config = dict(
    image_size=32,
    rotation_deg=5,
    color_jitter=0.1,
    moe='expert_choice',
    moe_every=1,
    experts_per_token=2,
    shared_expert=False,
    patch_size=[4, 4],
    width=192,
    eps=1e-08,
    max_grad_norm=0.5,
    max_steps=8500,
    lr_schedule='wsd',
    adamw_weight_decay_other_params=0.05,
)
Rows from block 7 of a small multi-label image tagger, named by matrix and row number. Rows with one number within an expert belong to one neuron, the router's apart. Each number is 500 + 25 x the weight over its row's rms, rounded and kept within 0 to 999. All counts start at 0. Numbers have three digits each.
After each expert's rows are labels from the 100 images, of 14848, where the router gives the expert most weight on average: "strongest on" is what is common among them. Only what is clearly more common there than usual is listed. The data: photos of arthropod specimens (BIOSCAN-5M). In brackets: how many of the 100.
# router: router (model.blocks.7.mlp.router.weight, 8x192, trained with AdamW), inputs 128-191
# up: expert up (model.blocks.7.mlp.up, 8x96x192), inputs 128-191
# down: expert down (model.blocks.7.mlp.down, 8x192x96, transposed), outputs 128-191

# expert 0
router.0:513474487485526473499495531455482498494471466515463474533505487517530506507519480516493477544442520519512476504537523516467517492512476524534499493562537477460545536526517500540491487530523478
up.0:537503453503519484528502504412490512512518494498506473537487521502486518510481526485490506513510486477479517497486475505516493450501502494475498551511526505548489471507510495510530474536567526
down.0:501520468485488500514481462523473495497495488543483507473499496501485491473492499513508491483509518474488484530499506527559509520487481549505468451488483512499471456462492465474498465485494475
up.1:444538481512507444478481446530490533543460586485493536471480484511502539452473473481503523496533494498518463484478487477494512538501509495460526513506482507473513542491497479493517496529526480
down.1:477481476491451524529514486496467498498476471507499506513526484499524521489450548461481509468523482495473527559503519507522442471473547511486509514494448515551480492507535538529501506514481486
up.2:537513525494485519484522439459510476492550542506549498495542503493470498520476555509504490515484517512521487545517470486505466533526480528498446471537503463541494497524511509471499499460558472
down.2:495509489523493487488506512526473514543500514495503514529473499525478485458483444546496482514464473503495507486531508510533475546494517442491531504478468569522518542502539468513495491469513487
up.3:470539533489524526526497520493458468488519529496426465489519497462517552524482495505511509488499511563505518507533519504487529509487513544507490487476509472445550463508529466490502511551509525
down.3:436535502494504491529500503518522501507491488465550528522461491508493504491474491487513486454493493463509458539452531482476507482525472494499466527470466492452481525499502512488485483492488505
up.4:454529517470487507569533476523483485481485492447491522505445524532519482458490515528489524474472493521474485497502517509520493498514524520478466520455525478517511538513492481506469502494430507
down.4:540524469490511517501457511528433488493464523517553513462551452456462471507512522489501501479503551512493464524486520474517475501508499504486526522495502530501490471500491497520496494508499527
up.5:498480509550508526507532476507494536537513518535496479534560477515504527504501534512539496487521529520461508496512475479518505475537526511490500509486509502505476534489567514507525533529529511
down.5:499520466545484509510491524492494514466476541466515527486495507523516521508518519524477511486501482568525545507471501510518503493514487485478482490477543506464511483507512445459475496450450474
up.6:539545526511505498521501472521477520483470501511494528485527509526499528478484523492461527518525483563537492526510486518487483503537494504519512503494485515507469496523509507459486503475485513
down.6:493525513493523507533451527495532514514510536497492472492524505512528494525499466539509488473517459478491511471512534484493528526535540487499493549482515509484474484528505452516494481483483534
up.7:528533517487534455504505533565510472520475451549493480581491485444517523504517489493497501533506493482530490503552543527517493495544515495543483534534516521494466503520516468454506488513490498
down.7:501481535512506503430493502516517502481509528498504495535512483526508493549462555518487473496525456515464496508512466507493474493500516521476534492468486477507463488510480494503538511546527536
up.8:499487472495492477537513504506476481492550502476499467481485515517498482474498507474477498510551514523466473502526528539467525486506514455528493499518470489505484509471498519540475500476521572
down.8:436511496518510530492457481517526455457477508523498500554489491500517535530526527496506466491564479494543487464506495514506506488484530530485476488450505483505463491465496455471501477475529510
up.9:473487509509483460509549489507491518479513534487526485513517527481518528496506493473471510530488520502487494535480525515511491520507501465447481480480520584501537484520511444491476488488535477
down.9:529500476525517479524531478503471513508539505509513480494494460500479512491527462506488455504512472509483539511510507507502539488485494486501469554520518484492523498461552517467477501451477502
up.10:510434545548480486477515483516493556507478487498528509503515496492464459566471468484520516507468515498496457475480514467499480471507500513516488524487557484494482509491524479477530534480475460
down.10:485518458473537513474496550513539504487505490466474525520459527491520482509515498492447509480488423501481547508540516497479541530512498472487455500515506519519574502501480505497499471475483506
strongest on: order Coleoptera (58); family Corylophidae (27)

# expert 7
router.7:476527485482485508504498479502495504518531502500497451473515551494455485521520488480463510504548506479530474512498476527527512555516490508510538472491490483500540505492469511501504465458465561
up.0:501523491510532478495510481526541499506506465507499500516494541520497487482504463493476514468508531497508511495465487463506503523487545526501468501448514514492541487463495476534477535500491550
down.0:540512523526499519500488507529496487530507533508511548524502507531530498490453492507526508530471486494530526486505516528520482538558499488522508493511449514425431531474558490470488488535461520
up.1:489537493519514535489492557522503465499506504524487454464469498487504464490503467491474500521517512534527500501490523504472495531480465499531457491524477490482543511485459502486555470507508498
down.1:516504495452488498495558464528487509529478520501536540517510545529530522505519563478534497528447486469481559522472499492497495496488508500513512492478499505514486485471480494501499521485509487
up.2:469520517480497537524528544485465464475508515497513506532499500497517472492459499487527517497474526529522501493516504531484451482487530506476525471508496447526507513437435504500516448505536526
down.2:546492511534474507492491489513479504523447503483506502519503514469546547490506510478518540495527508459486469524512520454521505508484460455543512489538522502501499515475491506461484537471488492
up.3:512495502459484496506515540483506496521494506554526498465484514489455516519506532515501502453511475478518507490520512520501469527507501492535460485479508452499477480501509537497480516475488552
down.3:518495475512466521505490486506521458508494506469520531510534532518440502520526461481527525518538485501499495491521540500529512521449451498498497470550559516540501461502485520469521463474528501
up.4:498480495474480481522515483533503517466528520524495488530486555520529465525471486454499513523500534490508509505517499525495549492523509531551505495482486455500515496460459488540508473500488484
down.4:499514520488539494474498528539525510499491548502502488509522490493480512484498530473497546507503507461532480488509502463513492505493484468492496499509515514542457535510519517493489508508508500
up.5:520515473501476536517506494498481484563519534513527483487543474492539525487516487474498446508470477479525475476510499499536509524501564475537536510559476490464498519494465508482494477487510547
down.5:484534527478537497486492483478471489475489496481506520490505531508511473529517503491520467475517537583550527545527513535469522536522502476464470473492493518497513499512569515532487546518499513
up.6:475501467493497504504477492457478565502467518460479496526490513538460531499490548493495486496533484476491462500512517483479473523476453485526553515494523491508480492500469531492464508513502512
down.6:494522450519547484531541484509493483494492498486514498492532525495478524479480462549476501515489531480590500508457523484498488446532538477511467488512497515513462524531553495509494538499490506
up.7:502511500496508533531505490518508457504464469472507509498487489503535476509499513468481525545537503525464487501537528520534565462523542462544526511465513477497500486447531487503529479495484540
down.7:476534523496489508509510456444542477486517533523501504498493477487479528477479484523511495439503510514506479488512483494447501512501509496530498487504479495414486482476489505530466528496480518
up.8:497509446487508537479556487472454500487439516500490530527480499498503530497488462532494467577472498521511464492521516477492529519483512482478519481450519495539522527500475507502503525522513518
down.8:501522524507527484528532514482505521490497544475512473559475497489461475468493479480480485502480488476474514466513521511497520476464485482481510517496525511469494495500512520525522546522459504
up.9:523520475484505522483472467527487534477533509489510448470488509465513541514488478499485484485469473501491534502470465510513491500537488483552468474494502512518522491508465506498497497478451526
down.9:477507526459515487522522493506489486528525499487493506478445491535476482508509490536493466535474492485485527466463520530499529504493506535503523499471522504561475509489494517484552495483535472
up.10:459503511529496499427505476527533479524497488445512515487503518480520484513518518526529477500524524534458526494488455481533519544503498457500448477509507558489519469518484513521510473504508458
down.10:496525480578529467548539475489465504482481477525501513542471501498514489489461537508478483449494486496486507494508508527504457551499517511466492478499520539471538479517494486458530509503484509
strongest on: order Diptera (77)

# expert 2
router.2:502500496534525511535506449526490543528504497476494476501484473510496461465476520509529509518488482494460512505494524525545537504506491466485531515510453530469493492484500470480516508510506535
up.0:509502490530512513461470533506503513503536528489549469473463461492485500493505504496489508433536509468506542521456524520490475477459478503487521544472506523510483455526481496532468538486482497
down.0:483552514540507505500536477532446505504546492494515524524509459501445504529544519487487527503461519491499511487517507480535493536481506495523488521518485473495476545501532488494492495471494498
up.1:487479530466474482467528481499505496465508518460540530506493505444466539522524522501496473534463526498448493499499493493479491501484472495484505515454481534498491468533540487486498472496487502
down.1:540468524527496472454464508511551524507524506560536477523468553503480501504501521508527508480499488485517525542496567458477497475514448515506538499533501510462488495485521522525519475483460528
up.2:513514443458520533502515508513499513530466479516430523473522461505475538517527493491480492523508495496496466497469527528457491478543497480500476498498517463491510540484484517501493475504530518
down.2:511485496495491481482496492513491531510496504520494513486493495485480506494513524513461563512452502473469517514533517512527458571475478567531501445497542523498516468480501518501494508453505465
up.3:506470506485471448509514544502495462485489497502492512469527488556494539517464487489510454484514519503479469486459546484509464521486511529519459528475445513517499547475477481462527456500466510
down.3:515497467520483503505491522518507508485444520497507529506482482525472527511505493518525558510529487456522470535458477510479510513523526484495537487518482484474498483518520543495496544525562444
up.4:434510497485509483519494477485486494501453513500516530511538476510508467521526479461450497504535504511523499540532519492509492528519513469500499486470492450516498505493531523452510501537467523
down.4:501537504526496538481428529481520482505520481499477479521474478516464540493505489500527501524522468453482492478492519506552472486488476545524505506428513455517503481518516488499520481515522481
up.5:505512459480479493483499516479461499513478485517532501483464449468513516495498473511501498485484515496493489520532473472512522518517520528508481515516487512443523480519551537505504504519507517
down.5:479476495475457481507545455529465495507496447488544497535561529500479450520476486504510483537474458498519503524504509517529500500500522518495479493507511528515514523496467508501559508523514507
up.6:502520492479485489478454524497486499534565498490521518492486487498499507468518499495504543525533509496509482505487486490471504543507466512546553486508519485443467495450542511500490537513499511
down.6:489503528518479492463542471542550469476487506533470486483526504538501476517452458483523512527458505509494495512519508491451542504453488467528491522498519492497510467487498486503555482522554487
up.7:500509495487535496538485503534455506539484511528524503534502490506546486529487482524561504514481476490514468479495510527515480492517484498537492500505529494515496476499498506501498477510515520
down.7:502490476520486538478500492485521503492519515521471461496537528457504436517534488530519476557507508489512493508552501505487491496462450509515510517470512465499505514491552482525460486508483489
up.8:503472518494498526485553484517475518491496499472471500476494510471512463484504497475459530506477548503474490490482511506506493519506541532502529529509541512561489527500539487510505521491526503
down.8:512498518480514504567480495465491476489463481530515518538519537499474491499533511509507505526496440474513452468543493454470480513514511523515481510531462508514519516497534528522499458529470544
up.9:527495525452533485521499500487448477524541477499460479494502516508503511504449484527512529456473523476540458494518535524490523470507486510524493500520512506495495484469525462500491480488574515
down.9:480497501530452467446518483494506473500472488475528486484525502489482455523503531493495513494498520485465514482521455479471499490448487509496486475481543514506491568496472514475482502467454454
up.10:498530547560491487504522463502495498489486479454526475506487510504516484459533513476495504473518520500538495511533514467453459505469479525457488510464500506532536502506509522520493511459512505
down.10:490482501469525513530491537482475490514504508536503537524554486498493489488526499526510507502446514491479553505468503491529525518535511508553525425506514563493505567544455494502482535542521510
strongest on: order Hymenoptera (90)

# expert 4
router.4:563512515498550488503475489513502479447507495475461504508459528445456526494478478456482510455450467483522512467510549500470516453482508511507478479522493512506475528528470514475503530518484483
up.0:530493416486456493532504521500493507494494473501549524517503534472514532474485533518494507493470504484501493429472523505514506462503489469503498475488510559484486515519490495508501493537505519
down.0:453525535514531544482480494492472485509484519505500461528466490559515482531494495549486491551500541479502468527492490485488509527468507494453476529516430510511520489451512527490535508488494530
up.1:474490500499517509488504518526514493481490527522476517503496499496480530514482546470485524490469519495497478536489571503530498472512526438503530508526454513522481532502499490495523493535472533
down.1:523530479475462474544468469506476519481523529521498498458505499543517512503512490562526507501470476529491555502475494528501499550488531478495486463489514522475540516514479514500444467481486475
up.2:493508500529500498513444490512489512551524505523511485509560487550501496482540491527517489499474525538521468497549486507498526516509538537510506497493515533497481451566565478510532488494519451
down.2:480503486478532509510588551485496503462521533526461474491492478457506507525516528505464486536533540478477514530512528485495548496478506514551514500521462494486520446482476502509516542523504519
up.3:459537532485483530511490508523500495509476499482548449544516510537525485468521485523458484508517542502530522482524493499442510490487508477515499479471484469539498523467511479493520506527486526
down.3:517503454512484511514495465512531481510510477523475468517495498533497505516530449508490501504487523475501496523500517546539490476524504498502502495510513494509491496445489498484461519493530481
up.4:505457522531478508485508532519538454477540491525529508522493476529500496493537512488479482516519505531517485522471511519501514476511481505467487497507440521514493536439489475513508485523468473
down.4:507539464527466487460515463466473541513489503534509486490507507472524516485451514522504528465467520501502452526567512498504494511505514473479461501473491468515507489512503461513535478500487494
up.5:532525470496535480500494532526505548544498489494484505504506518494492498483483462485504473535490498543518456500476503472519521475509505538483527495471506505516529482512480498512485497513499484
down.5:491528520490506515464474484519454465527496507473436505507483473541496519503501483490511536509524520484503474510471457504498525527468428520496495491513499526494517541552532495485491530453501499
up.6:527529463462496495460494559493498445529496489501526496552451548518504481474530517509494525550506482500522455525507490514502497478502496520536508481541517504500517487493482452489472517484497543
down.6:527498480530485507501482507482466484498502498529476506511503510475486485475499522522516559455509503567449528485461516520494540489528467513475522497514507499535515502505486454514506497459455456
up.7:431537495512476500481492494506512495485487513524535520483496519500586478518556512498519479483513496490520475494530493498486492492567498529470502475478521483508514515481496558485480518484478476
down.7:511492512502472536501504477467499578463530495497506536518559527527520548473490495512532532508468501454452469520493507509550504482494494475474511503486506518460496509453472519502493470508515521
up.8:486541502493494507534519453493480479524492505525528505492531537474525488479495506498537479475480480493476486493516486506498468506555502507440519520478493490500556503514495548486498518470544531
down.8:499518537537484533499521477495467525491443500472485496511478479524475500467496529494491523542508517504502523534544510569512505504484502512513479470473499496500471490426505496518488516520485513
up.9:485483461462500535514530478469492470491477498507509518494459476538467508479498521491541456511491490506489491488475521489484475519487485488469560514524502528537522526488475523531502473525509472
down.9:502528540499477501468472485557501472526491523486516500486503498532485505490519529479478524469487493482475515512488495540474457473503470481482547518498486495488472500559484487517500494524510494
up.10:502495483489495506532490485537478499486542505488491473492506481517483487486473544504540530505504488520546498536493502495487509495526502487477487468466517472478465497524522492482468517532527474
down.10:500478483484505500476531548462493551503471481504509531489464491531516502525490467487467520527462492550485498443492520525499449462499504508469497539495487504482496548517510491552514510491479506
strongest on: order Hymenoptera (47); family Trichogrammatidae (28)

# expert 6
router.6:462472465511499505496511520474528517525506465486526520563490478531553495502509515512535496536523502574485477492517493469494471519513510468486461511505529472497510461498507497528497502516512494
up.0:521494469501490531544495484500512468478460492490498514498503501496482518473480554529501489513476506502464508499510511483484503508544473487469466492540500446486496512512508499463517527476493464
down.0:489528476525503485487489523526460518503487536511529505491472508531525509535545525514548482542455504489495529493508505510498462522520521502463488513499466472503458488522486500518535497511492509
up.1:488498485479484474507460553481505499496504498462473458536522461530499510490498500488516508531503515508469483483514474504461471533510513505476496439493529496501481557566507551463509493473499500
down.1:535471531500521447477481520492465535480509525523456521503530479488515513472480486498530486501456446468505552508500549460535535520498491543455469522513454507543523493494457481490504485487490498
up.2:534477509487483557442469503488514505518466523502533471535480480496521471494470508471522466536483511512529507491512456502486439477514478479491561505482501472512508485495535528484502530485462483
down.2:546469491527485489506521513494495532471493531510490533491465519474484526507481462498480484509530515503503501489536521479528513495519492477490472456493473532490546515493489515519514492536541510
up.3:462531511456529464509505477510530519510487439482540493522444525486480537529481506466527470462472448520502495522504495534541475517481498508499521513476521482509461484507489488511476521498534473
down.3:468503519462484498488515523491462506487513459508490471510467471478541498495491476499490518492487503515517472516501506524466516487470498530508516473507525481536506502551482522520527515486498526
up.4:503499486507520500520537503492479469465533499532531491525493507511517527438489500470469562528534471475501452563502534464501529536505532507525497509454458493471489504547503490546546494518488479
down.4:493486496538508529520521518517473540531486452472487509516480443482470470478466527521512487464509494532471492506524538513491463484509450502495463507505473484513485518518533517477508472443542509
up.5:493505537490526561492561521479508525470486457489499504503484532535556522456518521502515558466539507523459508476524516503482530479462533480507528491505481499500535518512523477507510513521527499
down.5:543491451525483498504494480514502506474485561498482485481503500494469492519512485431443446499495504518529455504485496487490502499495522524570466512466512517535508482517472510501482515516563476
up.6:528539465538548513494536472555510499528518502475515537494502531508536531489477482480447495491493461530497512522544509498489510499499537461463520507543544499532515474477496473520481482476538509
down.6:532501518467539479550475493489546476483482441488526497476515505508495465524518479504473495521452487498484505473483539421435501506503471485514528494523475467485541466515496446559496461499485502
up.7:482520495470515471532521525472470537488518471532508521488556483490501516520531488477493512476503494478534536459474537495507504510485508516505503527511493448482498522516519474503477523533557468
down.7:528520496511491500489466497447537531490490409494460465523517483514512477504464514494467518507483454539531500503482522485483525444499505497520471539522525527501496519491480483466477513481469492
up.8:497482408458488555501525515540495531525504499499504510499535520498483542452515556510495501474482504524531496507511474499497498511510527496510495474508499509493509496441447534502485487475450551
down.8:475512506533505462488496478487502484558488475472472476512467524466474512550482503570531474517525462461467510493536510501467490507478493514493522549470533477501497491541483486482524471460504551
up.9:550580497481476460491477498508529519474484467476527517510482494482490437503464462500483520504529492477525491515519490492491463486462467498509505503506510514466516511542524513528522494486543490
down.9:510472511523506534544511497516530485519475493517518499518492527474541485503517496547464483485501510487529484502525556476442497456470483521513501546513462516528469495497503492472536534484492494
up.10:495461509510480496484449527531524529483464518556473496486479534510529529490498514452499486527488500488519514476536458490497469467479507504509510468507544483546509526485533471536505500505496500
down.10:497499512521492494493528465503531533486517498457504512516489489462493447496495491466479512516556529484502513529491491496508504520542479532461459503473533487466514552557482545508494498506521486
strongest on: order Coleoptera (49)

# expert 5
router.5:530503539551473454528510458523468508470470495478525503485506468567484488493481487537553495526492476459482505509466484499489543441473492515476491538450490508500476484520523490482524463473471477
up.0:507511512496519513552528498483490466480530487488475514469500439504465471506475529485474500533513451538504512467500523456491462507498503510501540504517499479504514496461558500511499461486506469
down.0:505513473545492506519489490533523525536499475523525478469528506481508548457513464477544498507500499483506482516443508515494515564515494492466505498454525494506493460498526506448527513497510514
up.1:503486465523520524470496521519492524509504528518490522541519473482515517508538479498514495535503443541518508466499514505509504539481504512463516537440516504505533515429531472543504528489507452
down.1:490530491525476478504481513470505548531506518511553505482502487526494484534484468452513513506493538477470466549509532514479480476479471492481446481542512496531511491466510527490513525509502531
up.2:509503498478532481507471509476487518514502540520467487517522462526522502531488457477492519537477483505562488548533484505480489502484502468539491505509529487521536490485507542496518489499509454
down.2:508498491500498510489518503491563468463520529543474539486537525497544548520539508518475489489508463514489494520496505523463480490484492513554491470506519498494482525503500514494466526496519504
up.3:528531467501508442469478485497525499524519504534508459484524520488515484505524477463524465492459485504511503479497498494517509456490498492488534503530459510541483479483527493483490520507539472
down.3:467451481484479529508506508482515497531534544527478519486514493486514454553487492458533524527474521530502481480478457474520513514527522510493492493472492525525481537490476505501477495501487566
up.4:488511522516487476492538487534519478533485498517511492511493483505527483469507470514443474474528477507499513521486520546523499541504548508502480481558493474459486513556524542487503520529477517
down.4:542512503450480523505442479514505484466494515511517498514508512500487496467484460471508540474495464482470502469483491499492509485479486456465568516479497508452517491432506533529495456483456473
up.5:522487472519447494496479506505501488486493523498502484510514481499485525496507546491462459493457531467507438545540488479496514524497503472510517509472470514488514569491452494499509496502503501
down.5:481467496530547525469501515544489497513499506516512521489473497531512513494553520501518511522466496480510492514504511540493496505523483468508536474538520469524459435493463481480509498523412559
up.6:532494470482536468505470507480487526493488545497541487544520513466500467558500530462489488479513461484499488487482523472486464501470476518508496502509513504505517476494446515500501553507499502
down.6:513491480477457497527487488506485501486507474498503522534445474487487540529509520491487500518494526486502500537542507513521521502502556467487498496479484473528463498551452457504484525530507502
up.7:476523502470470564505528490492502514507530495477494537528513471507505532498517466483444517491529558445511510552547500480498475543455463489514517481433454477475545482504530466475501483536518511
down.7:511500492499534531517507492479527471546529493532489505471475542479502485532493521528482488552524521497523538499511514492453446522531478544510466475498485444498503478486487541518518467520563503
up.8:531493518464500509507489474521510465469511501479505470545483476506512509499469530480490519507461489506514486498504485490485541492511477505530522454504554476498500517470537484477495482499489490
down.8:484531471466490547501436539514473465522473501520497506516472520484498479533500478505489468520513514581496516488488534507517453512479494503520529509522468532482508477516537483537533486528492549
up.9:520488473521529540531508509472499485509524485476490500524509525502501486491493468485488511526524502528503514441521504487507537524469517496515524505499523533531536540557500520485496495451527548
down.9:491494493497487481514508529515509502476504527503520485508526497470490519491494500541503510525540514479503470473508514523485519505470509442526517494460530492479523515539471507486481523486543512
up.10:520534499531518521451490513478482497522512479472566507519469483503480496453507576548501518538504469487496541473497521511512509534509509516557458477545507528480482483510484489508507470500493493
down.10:480517503523528463504515529474501492549488500454505472496493512478511503487501541445535509519476506501505462497498494484510526496485499432531557509494485459519507503503504484470465476450513499
strongest on: class Arachnida (28)

# expert 3
router.3:494486464493513531470514513487520499516497567537479505499521510548511492513476488518481528515519489479495507527482483469546526524508533507499521492464518503499544513451536500516464494470494549
up.0:469511510531499507481520471457502520507505474522526530508497492531537472552518494481494507488470572534500483484477532474551468496486530516490536537523529474490499456487512457482507519514484486
down.0:493493478507526484570487468525463491511514502534484497486473514518476494481514497483489468507451445510512505505484495487538466537497446514527479527480491491497482474506484499468483499477494545
up.1:511505439517515520475476554543495530468501498482527464467519461532482499538450514493492499480469536517491510532483496472485522533501534474511517514498554479503508496477485487485537506489521490
down.1:521475491520485498496496472448504486492525486500490487516500537525503505472527494518483474460492500498531479488488477468524503518469496505495449533532493539499506508459505504526463502499512512
up.2:489485498533462504476495500511485516493490467504500448483539485514488517466477532536531538506552526545520536475506440524492502489538503509527525525495548496492499470478520543494505498495503480
down.2:522534520491543504491518537486511492488537500471533515482460506496523503500483468482441469529445498475481509515494513443535502487455521498507527485504508513503500561521503485555506493513531487
up.3:517532499499476524487518513480473535516517504481512513475516492538509517521489483503483516514492492558467494501448513483541500505499452492487489487528533465495495509464535448509488511484518515
down.3:457525501515507505499445502500469493479508489489515503522497507520482503553493518501534481486534509422478462468511514487483530523505502439501497534500493511529482433500460523486518532494483467
up.4:473479525511505507469501478492529487511518445494476498516503502477480496495541519490542478506497503517540512502523465491529510489467470497460478496509488451486501508527475524491555510478538477
down.4:546519526497467524481539496476506494508467496507478489467499536494504487530461533489486504484524502492520492508479517495476495490528499501522482475565502520526486477468461466478472501493494539
up.5:496483500495554548557493526496499463501484495532498505478496475536507487474502529515498523484472517508552518493507516489483520506527470501529481515518483454500520511489446525510517518488450487
down.5:488506536505486448504505478505498523463528521487514466486536509462477504429481518497500475511540489493464517508488522537493475542489489481458487460470537486528519520528468521492524534495501522
up.6:452488541498499502462526475520476527536525500518453528517513506477467505461526484513499475523470548489512511485471514493514511465486492481475527491518503483540524517477424509489502538504514501
down.6:513485547549502546522509468475486491546488491488541509515477548533519484505549479465466501487512493554511498483463486486512508512526460460515475519528458486507432524500522480493521456529496460
up.7:523465515452513517496507569529509543451498469488516473487486475532488512475453513536486508503507521486500481442497504500504454528491494492502510516551506509564488519465506469475511493522522518
down.7:491493543500490489516456475500496502525500492497483482532482484514540457530544492464485500509496504491430499455522512476450507459493492540515518470439509484476472511483513517450553537487474505
up.8:552510518465516474478445519453532481444494511492472508529504481509520499504532532525518522511503475445495534475473470554476482449495507466503507534519533499543531522488481521496482518526544465
down.8:510541490453546537504507488524479485503479504495531497512507504513511574480500479448522451467490465510545469525539482466488482558504497522539488497484513474484524518503476496485534481533498514
up.9:480515526533522508534563462537511538506512468497526502531547520473514497507496478514525480505485525508541511466483515524502464447508483495556491480474509513498466482555516518517503486514478476
down.9:500506499516487529550493499483490468511507463495461488511496528456432496493459514526479463509487450520486496494545551510515514485528489503494440519538502477497504554534533507507440504516506471
up.10:484509491530495536489461491445509504484521495447521515537486487503492552492525538486491575456547496458499478468492502519507531477514454482492523454456490487508508503507530506529449554502530520
down.10:463517512477486496513459541498517508524488477523492534498520489510512470496490516522508485523496516521506518513504497501490465485467481483511494551498500434463508506499452567514476485481485477
strongest on: order Coleoptera (56); order Hemiptera (28)

# expert 1
router.1:455533477474479530512514515505518511503498478517538528473482512484527499498467537484534536480514461496498514481503483507481453524500483522497444497514511502541464474524477574486495516473458468
up.0:513505538481525495470526513482460509494499543470481528532486479490473442515472506474469478511505525568537506471502470490516491487516505445521488481490530513474463505486551550464455534522483506
down.0:521502499469458512539520534522484505457530515489523471493515534481492514487469518517486532497486517520473500468528459479477503480516553479533515512544473477505503492511481486508498507492516472
up.1:471500520536451555505497453554505498516499523498552502489478480496500527510513482489502507492499544500497531494516471486498496549509472477481473527546496524501504489498464523494461512492495550
down.1:498472491562496497527478547486494486524482531496502491532534511514491506484510493552455488457494453502534465496477504526470493477522508549504543517451532487505487503526496463446556514460575468
up.2:476497528516459530509518513519485482500529508488476507497494530530507530463468490494538544521504536459495481470498526503484504518504478537512533440502567454550477490490479522523517492512477530
down.2:478526449506484502465474523441511487513452510456503512509492490494447500540489495526518481516477480498461468536488500519495567502487490511425458552510557518489554508476487508518488505466501496
up.3:523522544485525492518510470528513493540507507511530507465497491511452499522501461481486484456516465543495483566478503517515497476474480525492489512495536536445495505507499428508501487537483502
down.3:485468517533537540497527554486496472478509526519521474529526450489495498477540514463489498504517465462462502484513447512546522533529540531489517479508459466482493533510547500480515491518488475
up.4:489456512463540503438474501486485420513516489501521542484439499521476500455511530487472526488514485497489494494513527455495514519487494508494498494503478484452551512469537534510476565465524462
down.4:554525464508548467538496474496485541497518464506416460510485525507478487510508515482512491464486510510472476493491468500489481491481513487554495509464507463497493486536455441528465420526514530
up.5:458510491519486502529499516476472522522504503509523494478518468532493513533503491557523528494460512510491525494503535491472516533502503518490512491501524453529487512514499491444432517526474488
down.5:489525507483449494469474493503504475507491470480490542515497538494498461520496502494508535505490475477481486519505471521509477503462478520460438457475515504494520530490532504536559550492481540
up.6:524488485528546498527501472507481502480481491498480483464523499498538524488494472512521467513482520523504471488491527478512529485506504514513522485494489532507507444507534521525489524497510529
down.6:502511469521472521492487528456524502473472505486517464521534491495448457496430534499500502499432485495498525535531498482504472521483501477531462521502489507488473494506510498449488477490514521
up.7:574465528451523500545538490483486510521466540515502474502467570512481529517468505480499521527457467478499507494502464512483480546478503490532505502495462521450526494489486488479467474453464486
down.7:485481516509488503470515546525511529501530491456462497480511477525514461511515468522522495480504535495458541493487535501541506491523487509449502516505494479496477502471513494492515475492484490
up.8:494541503507488529501497524500506512513486471447513506504491405522555498489494502511543521531519453487483501487541498502451502475504546493495502516508531529495504492466490517491504478523485492
down.8:466513494536477449456527532493486551515489509518495494495507512502509497538461495469487496511462491528529463505488510574508496526502516523531531512523518478501490508511494513536513521499493508
up.9:489554487486533531483500499503502512453509477462478487513489495505493517499506510517508508514492495462485472495505501534529475452467502450495464486493508552488486458517515494530514519475479519
down.9:506503477520511508497457489533472485559505513490482508505478471523485445456524510529527496453510523485535510513503514476521504512499518483496478480493487476518529543505456481475524501480496468
up.10:493510509478457523505524491468540536494519474449526482491493534528475483498510509556483519502510530478526503486486448454512482481497523462498502508521477500510563478444448492520483448492445526
down.10:487497510502520437534457481497522458546513561531486474508484435512483529510467463496491493438484476517483492502528521526479544485530504555540489534449486503505511524541488493507438498510519493
strongest on: order Hemiptera (79); family Aleyrodidae (34)